From a checkpoint of a small image classifier: patch size [2, 2], depths [2, 5, 5].
Rows from block 2 of a small image classifier, named by matrix and row number. Rows with one number belong to one neuron. Each number is 128 + 24 x the weight over its row's rms, rounded and kept within 0 to 255. All counts start at 0.
After each neuron's rows are labels from the 100 images, of 14976, where the neuron reaches its highest value: "responds to" is what is common among them. Only what is clearly more common there than usual is listed. The data: retinal OCT scans (Kermany 2017).
# fc1: MLP up (model.blocks.2.mlp.fc1.weight, 640x160), inputs 80-119
# fc2: MLP down (model.blocks.2.mlp.fc2.weight, 160x640, transposed), outputs 80-119

fc1.322 [113 104 136 130 132 121 120 111 129 115 142 133 127 145 119 170 117 117 113 138 128 152 122 155 147 135 128 133 126 142 129  45 139 155 108 136 112  64 142 117]
fc2.322 [135 113 128 113 118 112 132 121 145 122 100 171 154 108 168 119 141 120 124 139  97 135 172 101 134 171  86  95 135 129 123 157 111 105 154 131  87  94 109 159]
responds to: finding: diabetic macular edema

fc1.523 [107 113 112  77  71 100 142 130 159 133 180 161 121 123 126 132 132  24 170 142  94 151 149 133 119 119 174 109 117 140 148 145 137  98 105 124 121 147 109 172]
fc2.523 [118 160 120 154 158 137 134 124 138 147 117 152 145 144 154 113 128 180  88 111 104 147  98 101 120 120 130 114 162  77 130 113 140  91 138 104 130 108 121 120]
responds to: finding: diabetic macular edema

fc1.422 [ 90 100 136 101 116 132 141 117 130 111 124 100 137 126 163 117 138 126 157 126 130  96 126 136  96 146 131 124 118 163 102 182 118  88 178  74 116  93 138 117]
fc2.422 [111 158 137 146 171 162 157 118 115 126 100 119 135 148  93 152 157 147 125 133 137 121 124  95 160  82 120 135  99 106 139  93 170 139 144  98  82 149 110 121]
responds to: finding: choroidal neovascularization

fc1.413 [112  86 144 146 130 146 127 138 116 172 160  62 118 120 154 144 109  95 144 156  96 120 112 151  98  84 115 119 123 116  87  88 131 132 118 134 152 133 150 162]
fc2.413 [155  99 136 169 117  95 103  94 139 119 155 140 107  82 158 127 125 106 130  94  96 124 168 116  96 128 118 107 153 119  94 135 122 111  96 104 142 143 119 156]
responds to: finding: drusen

fc1.360 [102 128 198 148 106 123 135 118 119 121 146 112 124  88  92 146 129 138 125 118 160  91 133  77 125 105 106 123 124 135 129 137 142 128 116 125 149 117 123 122]
fc2.360 [147 109 115 139 111 121 119 158 114  69 125 104 143 131 125 125 104 120 154 138 113 166 120 147 162 107 138 114 153 150 158 162 109 124 127 154 155 114 112 139]
responds to: finding: normal

fc1.333 [109 163 109 114 121 157 122 182 162 112 131 176 135  82  96 113 159 142  99 114 124 123 157 111 135 175 127 142 111  84 118 147 107 117 118 141 111 144 119 136]
fc2.333 [149 113 136 182 114 110 142 126 145 137 142 145 103  78 142 121 106 109 146  99  89  84 166 118 120 153 125 108 105 124 114 130 129 117 125  79 143 132 108 179]
responds to: finding: drusen

fc1.189 [124 150 175 133 128 110 192 147 147 145 125 157 126 174  76 113 149 129 112 149 143 103  91 142 173 132 113 137 123 127 120 140 125 174 118  90 145  68 122 102]
fc2.189 [157 104 139 157 128 118 116 112 149 163 110 144  98  86 142 146 101 112 165 121 130  96 189 117 136 119 128 124 113 162 116 140 130  96 127 108 128 134 142 135]
responds to: finding: choroidal neovascularization

fc1.427 [118 121 146 131 137 106 149 150 156 127 100 107  91 121 132  97 121 125 166  92 128 127 134  85  69  95 128 111 121 159  94 148 115 122 118 160 178 106 153 141]
fc2.427 [122 126 156 130 136 159 140 121  91 119 147  56 107 182 123 165 166 132 133 157 135 135 124 156 116 119 111 178 116 131 121 104 118 150 126  80 117 164 145  99]
responds to: finding: diabetic macular edema

fc1.50 [131 132 188 113 101 106 124 119 196 149 117 165 115 118  92 148 156  87 128  84 155 103 119 105 102 102 133 158  93  93 134 146 130  92 100 116 192 137 123 114]
fc2.50 [151 161 109 121 163 187 130 123 122 119 116 108 136 143  96  99 113 174 137 153 129 134 137 106 166 128 132 160 125 114 163 121 154 132 174 139 113 173 126 121]
responds to: finding: normal

fc1.293 [108 121 112  79 123 148 122 124 109 124 137 176 133  91  94  93 169 128 106 118 100 175 152 130 101 142 126 116 119  93 132 158 124 144 150 159 130  91 119 118]
fc2.293 [136 144 129 123 162 162 131 140  87 126 117  51 101 162 120 131 133 168 125 145 138 161 107 138 111 110 106 147 132 107 160  96 156 158 129 112 136 171 144 124]
responds to: finding: diabetic macular edema

fc1.540 [129 143 141 103 145 115 116 116 142 144 129 118 122 108 138 100 151 106 112 110 112 145 149 123 156 142 121 118 112 134 154  99 127  99 119 129 114 116 163 143]
fc2.540 [149 125 146 140 121 107 135 127 149 123 103 127 119 126  95 108 119 136 127 118 110 150 105 118  96 146 123 127 111 136  82 119 168 120 120 112 134 127 150 115]
responds to: finding: diabetic macular edema

fc1.212 [ 91 118 136 108 126 170 135 138 147 141 111  97 175 160 110  73 134 157  94  97  85 146 114  93 135 125 102 132 123  63 117 143 143  85 107 159 158 122 123 131]
fc2.212 [164  80  95 165 121 144 157 149 143 128 112 142 134 121 131  91 123 133 114 101 121 128 149 151  89  95 168 140 116 135 101 128 104 132  92 131 149 184 181 120]
responds to: finding: drusen

fc1.419 [ 94 116 183 140 118 121 115 128 132 112 167 161 122  96 110 174 145 100 135 120 139  98 104 105 112  89 110  97  99 140 127 108 121  90 176 108 142 118 156 129]
fc2.419 [105  66  94 173 117  97 124 140 131  97 155 110 143 115 139 112  83 122 138 112 118 149 132 144 134 120 157 151 162 149 148 151  70 118  90 148 152 111 105 114]
responds to: finding: normal

fc1.558 [119 156 145 138 134 183 149 143 116 138 134 119 101 162 119 103 111 114 154  95 114 133 107 153 136 121 137 115 117 154 140 107  87 132 147 163 133 115 121 132]
fc2.558 [137 127 148 159 145  75 112 134 147 170 125 143  72  95 134 134 106  90 145 102 124 119 184 110 148 125 129 158 100 125 126  79 131 110 130  92 148 133 129 113]
responds to: finding: drusen

fc1.161 [121  85 135  97 152  99  99 163 145 134 162 151 116 117 112 150 156 129 132 126 139 115  95  89 108 156 110  93 112  85 134 156 131 113 136 110 137 125 150 123]
fc2.161 [139  95 131 129 107  99 104  99 141 105  98 144 145  98 184 109 108  91 126 104 108 159 174 133 148 126 155 108 191 155 140 153  91  96 120 127 120 111 116 165]
responds to: finding: drusen

fc1.335 [134 156 109  89 128 113  82 109 152 151 134 153 140 105 135 160 100  88 144 142 137 134 157 139 127 142 124 101 129 117 103 150  99 168 147  95 143 104 127  88]
fc2.335 [133 155 158 153 122 106 153 125 119 123 159  95  84 138  86 120 139 144 150 147 124 128  98 128 160 121 150 156 115 140 111  90 135 139 137 118 105 126 127 131]
responds to: finding: diabetic macular edema

fc1.630 [125 144 170 119 114 142  93 148 139 115  96  93  97 163 148 161 133  98 157 162 181 128 117 136 143  72 149 145 133 137 114 124 104 153  96 116 167 136 147 105]
fc2.630 [ 94 129 137  95  98 145 198 178 103  91 155  56 115 125 148  83 163 118 130 105 122 128 139 133  94 126 106 103 118 147  77 140 133 119 115 111 120 148 139 155]
responds to: finding: diabetic macular edema

fc1.93 [ 81 154 128 108 161 146 150 139 158 142 152  78 137 122 173 130 180 144 116 108 133 125 159 120 103 153 121 134 113 120  97 152 101  98 154 147 131  92 186 129]
fc2.93 [139  94  94 164 128 112 131 125 122  87  84 110 111 136 141 102  88 100 106 106 137 135 143 132 108 131 125 117 154 138 135 132 160 138 111 144 175 138 139 127]
responds to: finding: drusen

fc1.512 [137 106 182 111  73 100 157 148 124 192 110 117 143 148  91 140 208  55 107 137 139 141 143 128 153 133 107 127 109 128 104 108 122 136 157 129 140 146 124 152]
fc2.512 [127 157 114  90 131 144 122 147 121 108  80 162 123 157 121 137 129 144 125 139 133 129  95 103 153 152 132 112 146 148 123 142 118 137 145 160 132  93 168  96]
responds to: finding: diabetic macular edema

fc1.30 [ 82 133 114 134 112 117 101 122 157 107 137  90  84 111 139  95 122 121 129  88 113 129 107 165  91 120 144 144 140 157 105 155 122  95 120 125 146 105 167 127]
fc2.30 [117  87 106 131 127  97 123 116 124 115 142 162 130 162 133 151 126  93 147 172 126 126 107 152 143 124 163 103 147 172 149 138  67 143 120 141 132  88 118 120]
responds to: finding: normal

fc1.286 [123 137 134  90 119 130 158 133 184 128 133 125  85 104  94 129 160 119 152 102 119 148 166 126  89 125 125 147 111 169 106 138 129 105 106 107 131 111 118 115]
fc2.286 [137  98 107 125 116 105 146 111  99 111 154 124 112 110 144 141  90 101 163  97 156 150 139 180 148  92 153 136 139 172 130 128  85 128  75 129 185 147 127 118]
responds to: finding: normal

fc1.162 [ 84 132 169 110 137 126  94 102 128 139 158 160 164 121 128 157 133 118 119 103 100  90 110  86 100 128  89  95 124 108 130 151 140 109 163  85 140 110 138 124]
fc2.162 [114  77  98 152 122  80 108 105 123 123 161 112 120 121 122 119  66 126 111 114 132 158 112 140 117 101 154 140 151 137 141 111 110 130  83 141 176 122 117 106]
responds to: finding: normal

fc1.429 [132 114 162 118 115 116  99 133 134 111 131 129  95 144 128 150 174  99 160 155 154 119 115 116 138  83 181 148  96 148 125 100  80 127 107 112 178 133 127 109]
fc2.429 [111 140 127 110 118 145 199 177  92 103 146  51 130 126 133 102 161 123 117 112 147 137 152 153  95 117 107 138 110 145  98 144 129 122 117 118 121 184 180 123]
responds to: finding: diabetic macular edema

fc1.554 [117 160 172 138 136 181 187 152 126 145 131 107 155 186 121 113 116 115 113 132 109 135 127 130 161 131 137 112 119 102 133 126 116 179 100 114 149  99 109 132]
fc2.554 [ 94 105 149 133 151  97 111 119 171 131 142 131 132 100 167 140  95 106 160 132 122 112 197 112 147 149 132 116 135 150 106 149 110 105 127 135 122 106 108 153]
responds to: finding: drusen

fc1.200 [151  94 117 146 129 167 136 178 116 131 136  83 116  85 150 124 149 121 149 143  91 133 134 133  64 129 166 131 130 131 103 103 121 121 156 162 132 112 191 132]
fc2.200 [117 162 157 124 126 137 122 135 102 156 136 137 147 117 139 148 157 133 137 150 144 106 173 135 149 144 135 137 100 130 131 144 103 152 130 126  84  95 105 105]
responds to: finding: choroidal neovascularization

fc1.119 [123 173 168  78 128 118 133 126 181 139 106 117 138 117 155 145 138 116 118 115 135 172 139 109 111 103 128 114 128 121 107 140 133 109 146 141 120 113 160 153]
fc2.119 [141 137 146 112 111 100 156 114 130 107 154  92 101 135  90 144 119 110 176 147 123 180 104 140 148 137 135 132 123 159  94  86 115 133 120 104 140 128 140 125]
responds to: finding: diabetic macular edema

fc1.261 [ 87 121 128 106 116  95 141 138 134 130 138 124 123 128 158 133 178 116 132 117 195 116 143 113 121 118 125 118  59 147  96 157 134 142 160 144 153 126 126 135]
fc2.261 [ 87 146 130 141 102  99 112  93 164 115 162 136 108 107 152 103 101  83 166  91  82 154 145 100 161 154 132 100 170 130 123 149 120 108 114 150 156  88  93 159]
responds to: finding: drusen

fc1.214 [117 129 137 131 119 149 114 128 152 130 193 137 122 117 136 167 137 110 113 139  98  87  97 100  95  93 116  99 118 123 118 128 107 122 191 119 128 120 159 125]
fc2.214 [138  92  87 137 110  95 146 109 129 120 165 113 106 121 122 147  81 144 158 122 146 145 115 142 110 101 154 165 144 140 153 129 107 133  53 153 179 131 123 114]
responds to: finding: normal

fc1.456 [152 166 141 127 128 123 132 112 140 170  96  89  73 130 136 164 154 161 176 142 126 178 153 128  63 129 166 142  89 123 126 134 106 116 119 138 161 142 147 130]
fc2.456 [121 133 139 139 126 146 125 151 129 136 144 120 133 125  90 131 117 111 133 109 142 105 140 149 125 110 169 172 120 117 122 103 148 125 116 123 148 157 132 116]
responds to: finding: normal

fc1.596 [115 117 164 149 172 117 136 109 134 123 105  85 114  88 104 106 141 137 110 105 175 127 112  95 100  96 108 131 116 124 126 133 144 127 146 134 172 134 128 134]
fc2.596 [135 125 116 124 128 104 113 141 129  82 137  81 140 151 144 123  98 108 169 148 109 148 107 129 147 120 116 106 179 129 168 141 104 147 138 170 153 153 112 138]
responds to: finding: normal

fc1.106 [123 143 121 156 130 123 158 110 156 135 212 156  69  61 160 104  92 145 105 116  99 143 141 141 114 149 131 152 145 148 119 134 136 117 102 102 136 128 171 143]
fc2.106 [122 134 104 115 127  98 121 130 145  96 154 126 182 148 127 112 133 154 105 115  87 151  93 114 122 124 113  95 151 104 116 172  96 114 128 134 126 102 115 105]
responds to: finding: diabetic macular edema

fc1.362 [125 126 158 153 115 135 110 110  99 145 106  94 117 154 127 133 136  97 154 150 118 138 144  97  87 159 141 120 122 139 151 150 130 162  98 144 101 142 124 118]
fc2.362 [133 129 149 145 137 126 128 146 103 136 112 132 144 108 126 136 144 149 129  84 157  96 135 121  90 100 127 146 141 110  88 138 128 133 116 136 153 164  95 171]
responds to: finding: choroidal neovascularization

fc1.12 [133 107 195 128 128 107 140 139 142 148 111 119 127 132  97 155 178 111 114 118 169  79  85  86 162 138 135 146 122 127  89 138 114 127 155 109 152 115 155 132]
fc2.12 [146 132  72 115 115  81  99 122 139  90 131 125 100 144 166 108  92 139 170 145 108 162  99 118 124 117 143 107 158 129 142 141 110 129 105 147 136 117 167 112]
responds to: finding: diabetic macular edema

fc1.439 [ 85 112 126 113 131 138 124 172 135 149 153 109 116 113 120 100 139  91 120 131 132 136 131 106 120 134 119 162  88 133  95 158 131 136 179 143 154  88 113 115]
fc2.439 [128  94 127 130 119 163 141 169 111 100  93 117 119 123 147 130 149 128  72  91 144 131 117 161  81 110 159 161 114 138 117 150 114  95 121 133 151 136 154  98]
responds to: finding: diabetic macular edema

fc1.5 [101 148 157 122 135 161 122 142 138 129  90 127 103 136 133 105 133 124 151 119 147 156 116 123 151 126 134  96 135 154 129 126 115 114 141 120 112 109 134 108]
fc2.5 [155 129 141 133 136 119 153 120 139 120 118 104  94 146 123 132 111 104 145  99 133 111 127 126 145 126 109 131 111 146  75  82 133 127 130  68 137 140 145 135]
responds to: finding: diabetic macular edema

fc1.173 [113  92 184 176 151 126 121 145 152 153 118 139 106 155  85 153 156 100  79  85 182  90 111  85 159 138 120 121 102 127 132 116 109 123 136 104 127 141 127 110]
fc2.173 [ 91 177 110 100 121 113  83 123 144 113 137 113 155 155 121  91 113 123 163 147 119 152  98 103 163 146 110  90 159 106 130 132 161 153 148 156  99 116 112 144]
responds to: finding: diabetic macular edema

fc1.187 [ 94 139 105 139 157 173 117 151 134 135 131  79 127 137 144 118 127 149 107 129 146 145 123 151 140 153 110 121 105 135 125 142 114 132 189 154 151 110 160 126]
fc2.187 [115  98 125 131  98 106 125 117 146 100  95 127 122 110 137 105 104  84  98  93 132 159 149 147 127 115 131 115 161 157  95 139 119 132 139 156 166 105 140 101]
responds to: finding: drusen

fc1.88 [115 135 100 154 122 171 174 175  93 117 127 131 133 161 121 121 112 103 155 148 119 160  87 148 137  92 124 132 151 127 132 138  92 142 156 156 133 117 108 185]
fc2.88 [114 131 167 149 124  87 125 134 141 167 150 137  70 117 120 168 110  97 145 126 116 119 187 101 156 140 126 151 100 105 140 109 141 107 121 112 129 131  98 124]
responds to: finding: drusen

fc1.425 [109 101 129 107 115 130 121 156 152 116 105 137 114 101 103 139 158 145 148 105 144  96 105 144  79 113 146 117 119  94  40 147 157  90 136 154 174 120 147 150]
fc2.425 [158  87 124 133 133 114 110 132 151 140  70 154 115 119 175 133 148 121  97  82 106  94 167 104 118 169 137 118 128 105 173 156  93 102 145 109  99 120 126 129]
responds to: finding: drusen

fc1.111 [117 119 184 126 147 133 134 143 104 119  94 141 127 160  99 165  89 131 124 159 146 151 132 125 131 106 107 124 129 124 129 117 119 171 116 172 126 113 121 134]
fc2.111 [ 86 135 174 107 107 125 131 134 156 142 120 138 132  89 138 113 134  96 132 117 126 115 176 105 147 151  84  98 110 129 106 149 107 109 176 125 118  66 122 122]
responds to: finding: drusen

fc1.84 [108 138 100 104 121 145 128 145 114 117 176 188 125  91 143  60 145 157 166 108 102 153 145 156 125 123 105 126 141 136 116 135 117 113 128 122 113 137 161 116]
fc2.84 [110 141 133 141 134 115 133 132 124 127 144 112 101 127 145  83 110 148 129 122  82 176 112  91 155 128 135 113 157 133 120 105 132 118 130 118 125 116 110 139]
responds to: finding: diabetic macular edema

fc1.4 [111 116 134 160 151 124 162 148  88 155 169 168  90 118  99 121 138 134 109 155 132 107  97  97 152 106 190 123 125  94 129  99 145 121 119 107 131 123 119 170]
fc2.4 [123 115 128 130  98 113 101 140 121  95 134 114 181 150 118 102 128 100  97 129 131 155  98 153 134 125 106  76 164 116 105 154 118 171 116 133 168 128  94 138]
responds to: finding: normal

fc1.383 [ 78 112 135 117 121 129 212 151 120 129 161 129 112 132 144  91 159  93 136 125 133 122  98 103 137 111 124  76 101 115  98 164 126 100 121 164 145 107 131 150]
fc2.383 [130 115 122 172 101 122 111 125 156 129 148 144 116 109 109  91  99  99 130  98 137 168 136 129 119 117 112 121 155 109  87 101 130 142 100 138 189 164 138 139]
responds to: finding: drusen

fc1.526 [127 100 144 145 161 149 141 173 142 162 143 177 162 126 119  98 161 135 115 112  99 110 120 121 134 143 100 171 104  37 114 145 159 115 111 138 160 121 132 123]
fc2.526 [146  96  94 142 127 126 131 135 135  88 101 119 143 121 145 117 116 134  95  87  96 152 133 133 104 106 121 140 146 119 143 131 115 119 116 108 155 167 127 130]
responds to: finding: drusen

fc1.254 [121  88  77 149 129 142 132 150 125 101 152 152 141  91 133 125 128 142 140 184 119 143 117 114  72 113 166 151 133 156  81 151 157 139 150 150 149 151 135 155]
fc2.254 [125 165 137 108 142 102 110  90 146 179  77 140 134 107 161 136 149 134 136 106 131  97 150  90 173 140  97 112 130 151 130 118 114  92 181  88  86  89 126 124]
responds to: finding: diabetic macular edema

fc1.582 [ 99 121 151 140 120 126 152 143 129 160 180  98 128 135 150 133 135 101 140 152  81 141 103 135 106  99 119 125 115 109 106 131 151 126 130 113 134 108 141 133]
fc2.582 [114 121 130 166 110  70 105 100 168 132 159 152  89  88 142 106 110  84 146  83  79 141 154  83 128 148 129 109 156 138 113 103 128  94 125  97 136 104 116 139]
responds to: finding: drusen

fc1.347 [128 138 116 164 119 167 145 191 130 127 114 125 114 180 130 152 111 116 168 127 101 138 130 138 138 134 132 136 142 151  92 125 127 144 169 163 113  96 117 185]
fc2.347 [102  97 152 165 108  84 107 110 148 108 146 154 114 114 123 138 100  82 135  99 135 134 177 119 148 154 144 130 144 120 143 159 111 145 107 164 136 102  79 141]
responds to: finding: drusen

fc1.420 [112 111 150 143 150 134 135 139 143 137 110  99 103 129 132 137 136 140 125 107 164 114  93 137  94  82 115 147 123 146 129  98  97 141 133 124 182 135 194  98]
fc2.420 [150 146 103  97 139 128 175 109 144 128  93 105 125 144 127 108 126 101 147 150 132 138 158  84 154 122  86 108 151 119 131 107 144 155 176 137 100 145 151 165]
responds to: finding: diabetic macular edema

fc1.253 [ 96 111 130 102  90 110 192 138 171 126 148 142  99 139 120 105 141  89 169 133 123 139  88 142 130 133 142 144 117 103  75 147 111  95 128 143 147 136 120 157]
fc2.253 [113 148 110 145 105  83  93  88 148 147 146 142  93  96 129 101  90 106 134 100 108 131 134 100 145 119  95 117 132 158 102 105 135 105 103 106 169 125 142 109]
responds to: finding: drusen

fc1.145 [134 123 175 128  78 137 140 148 126 124 128  94 120 126 107 131 161 122 170 122 148  91 132 107 116  69 111 176 103 143  81 123  96 164 135 105 192 139 146 146]
fc2.145 [144 113  92 117 115 111 132  78 142  81 101  80 146 152 187 144 120 133 175 166 150 144 120 136 146 131 126  85 147 152 137 135  96 144 130 135 136 124 148 110]
responds to: finding: normal

fc1.575 [ 92 155 123 123  84 141 119 143 145 154 113 101  97 104 133 116 129 141 139  96  99 154 155 143 113 116 165 115 132 147 114 110  99  70 166 172 132 101 150 158]
fc2.575 [138 116 123 159 133 131 133 134 139 149 119 144  96 113 147 130 106 131 120 113 108  92 163 109 148 143 147 140 112 101 148 124 159 107 102  89 120 127 110 171]
responds to: finding: drusen

fc1.437 [126 158  93  94 117 125  91 172 152 126  93 161 155 134 114 139 140 123 149 132  87 145 130 122 127 124 112 117 139 156  95 101 117 142 171 128 129  71 120 121]
fc2.437 [160 109 123 117 148 170 158 150  85 121 112 104 134 131 126 148 136 157 144 171 163 115 158 172 134  88 158 170  79 172 154 109 137 159 104 140 108 161 152 105]
responds to: finding: choroidal neovascularization

fc1.15 [143 107 152 149 135 140 108 187 159 138 102  89 122 139  84 118 144  59 123 130 148  87  93 136  89 107 165 130  84  75 124 111 102 166 118  96 187 124 126 133]
fc2.15 [ 91 137  85 127 136 118 119 121 155  99 143 107 100 115 151 104  86 107 119 127 104 146 128  87 165 118 121 107 159 101 146 111 140  93 149 128 142 119 138 144]
responds to: finding: diabetic macular edema

fc1.380 [ 95 137 123 106 113 175 147 155 143 130 129 109 142 152 115 100 116 130 108 105 115 164 123 116 122 142 100 111 116  67 141 141 142 121 108 173 143 133 124 148]
fc2.380 [169  84  94 164 122 157 159 152 148 139 109 154 130 142 134 114 123 137 116 125 131 133 153 139  76 101 173 153 122 112  93 128 115 137 105 140 137 182 178 130]
responds to: finding: drusen

fc1.74 [ 82 127 182 137 132 137 108 107 121 108 135 125 126  76  89 147 139 161 111 102 156 106 150 121  70 114 130 127 118 159 116 139 135  75 130  90 138 119 143 125]
fc2.74 [127  83  91 152 127  83 129 148 148 103 157  91 130 123 130 129  79 130 154 125  99 148 122 123 124  90 162 130 166 151 149 137  74 129  93 149 160 120 119 148]
responds to: finding: normal

fc1.562 [116  81 124 117 119  81 111 181 142 109 172 127  99 125 107 126 133 128 144 121  98 121 144 118 108 125 144 151 118 101 108 113 146 111 115 128 135 124 110 183]
fc2.562 [154 101 137 139 120 116 121 101 144 121 104 144 146  93 166 110 137 122 106  92 100 108 157 115 125 151 134 106 154 122 129 160  92  93 126  96 121 114 112 156]
responds to: finding: drusen

fc1.229 [130 127 112 126 128 184 156 165 117 105 147 150 140 141 139 124 132 113 173 148 140 146  65 155 151  89 106 126 119 107  78 120 152 127 121 172 164 112 131 110]
fc2.229 [165  93 127 145 133 124 127 129 140 118  98 163 147  99 144 138 128 110 105  93 100 134 145 124 118 112 134 135 132 118 129 156 104  96 137  97 123 154 121 102]
responds to: finding: drusen

fc1.42 [109 138 130 142 134 114 106 151 128 107 143 161  81  84  72 116 135 133 134 124 109 114 154 134  92 130 151 165 115  88 140 140 138 108 123  98 143 131 135 157]
fc2.42 [152 104 145 149 109 114 153 112 138 136 120 134 118  95 164 115 143 101 126  92 107 109 163 124 125 134 142 117 110 159 109 125 109  94 119  61 129 127 149 148]
responds to: finding: drusen

fc1.520 [ 89 130  92 148 146 162 135 209 147 146 138 102 147 124 105  90 120 156 106  93  99  95 158  92  88 112 144 138 122  94  98 151 149 111 100 154 141 121 133 155]
fc2.520 [150  87 106 147 104 117 138 140 155 111  88 152 139 108 162 100 104 114 114  90 129 106 165 129 103 117 157 129 128 149 123 147 100  97 124 130 140 129 151 126]
responds to: finding: drusen

fc1.64 [ 57 133 116 164 162 153 100 190 102 147 143 115 131 152  97 120 123 155 115 115 130 114 143 113 145 111 152 160 125 106 124  97 110 138  94 142 153 134 109 131]
fc2.64 [122 136  97 109 173 158 113 138 139 142 108 122 164 155 125 129 142 153  84 156 154 118 126 110 159 112 144 136 144 116 137  98 123 127 151 144  97 158 120 131]
responds to: finding: diabetic macular edema

fc1.625 [ 88 133 126 158 138 153 107 140 105 168 117 129 115 145 149 127 142 134 145 120 176 137 134  90 121 114 192 129  91 105 108  87 111 117 121 144 146 133 139 142]
fc2.625 [ 97 140 176 145 132 160 137 163 106 164 115 102 102 168  92 168 158 117 123 118 150 130 117 125 123 115 150 162 102 114  78  88 160 138 145 118 128 136 126 112]
responds to: finding: normal

fc1.301 [ 83 162 176 162 105 162 127 132 183 130 149  68 102 126 154  95 134 130 126 125 116 155 143 135 134 128 165 123 146 110 167 123 145 107 113 158 121 124 148 163]
fc2.301 [141 128  80 105 126  95 147  90 132 148 141 121 124 127 143 155 101 122 155 123 130 130 132 127 127 144 136 121 123 139 123 104 100 122  90 123 128 156 138 115]
responds to: finding: normal

fc1.398 [118 112 154 108 101 142 169 176 108 126 123 148 138 155 121  90 157  86 169 118 144 142 111 151 135 118 118 130 129  92 110 140 132 133 121 177 129 145 121 103]
fc2.398 [144 121 136 152 113 110 117 107 171 163 139 153  96  82 135 136 114  87 144  94 108 135 203 104 149 126 138 124 126 131 122  92 126  86 117 107 141 128 113 138]
responds to: finding: drusen

fc1.593 [101  86 108 109 131 144 146 203 126 134 163 161 141 123 110 116 130 146 107 148 135  98 117 121 100  86 188 156 115 100  89 167 121  90 162 160 154 127 128 139]
fc2.593 [113 114 129 121 146 127 114  95 137 130  69 146 111 133 145 154 147 141  84 104  95  79 150 111 157 147 107 123 137 122 165 142 106  73 153  99 114 101  94 102]
responds to: finding: drusen

fc1.587 [ 91 116 155 120 134 127 148 181 130 130 109 143 133 118 140 169 183  76 154 144 134 123 157  96 156 105 120 111 117 131 101 150 135 144 151 117 182 118 123 124]
fc2.587 [100 113 120 132  77  97 145 119 146 121 149 139 123 101 141 100 113  83 168 108 104 177 161 141 146 114 145 127 146 179  84 112  92 113  94 122 160 127 139 136]
responds to: finding: drusen

fc1.631 [149 124 122 122 113 112 138 138 142 133 174 144  67 112 108 131 130 137 122 161  93 156 132 116 111 149 163 120 135 131 114 120 132 105 126 133 111 141 123 130]
fc2.631 [145 123 105 148 118 121 157 120 137 142  93 140 126 158  94 125 113 157 107 126 149 141 125 132 144 118 149 129 147 169 119 104 156 135 110 134 143 119 147 108]
responds to: finding: normal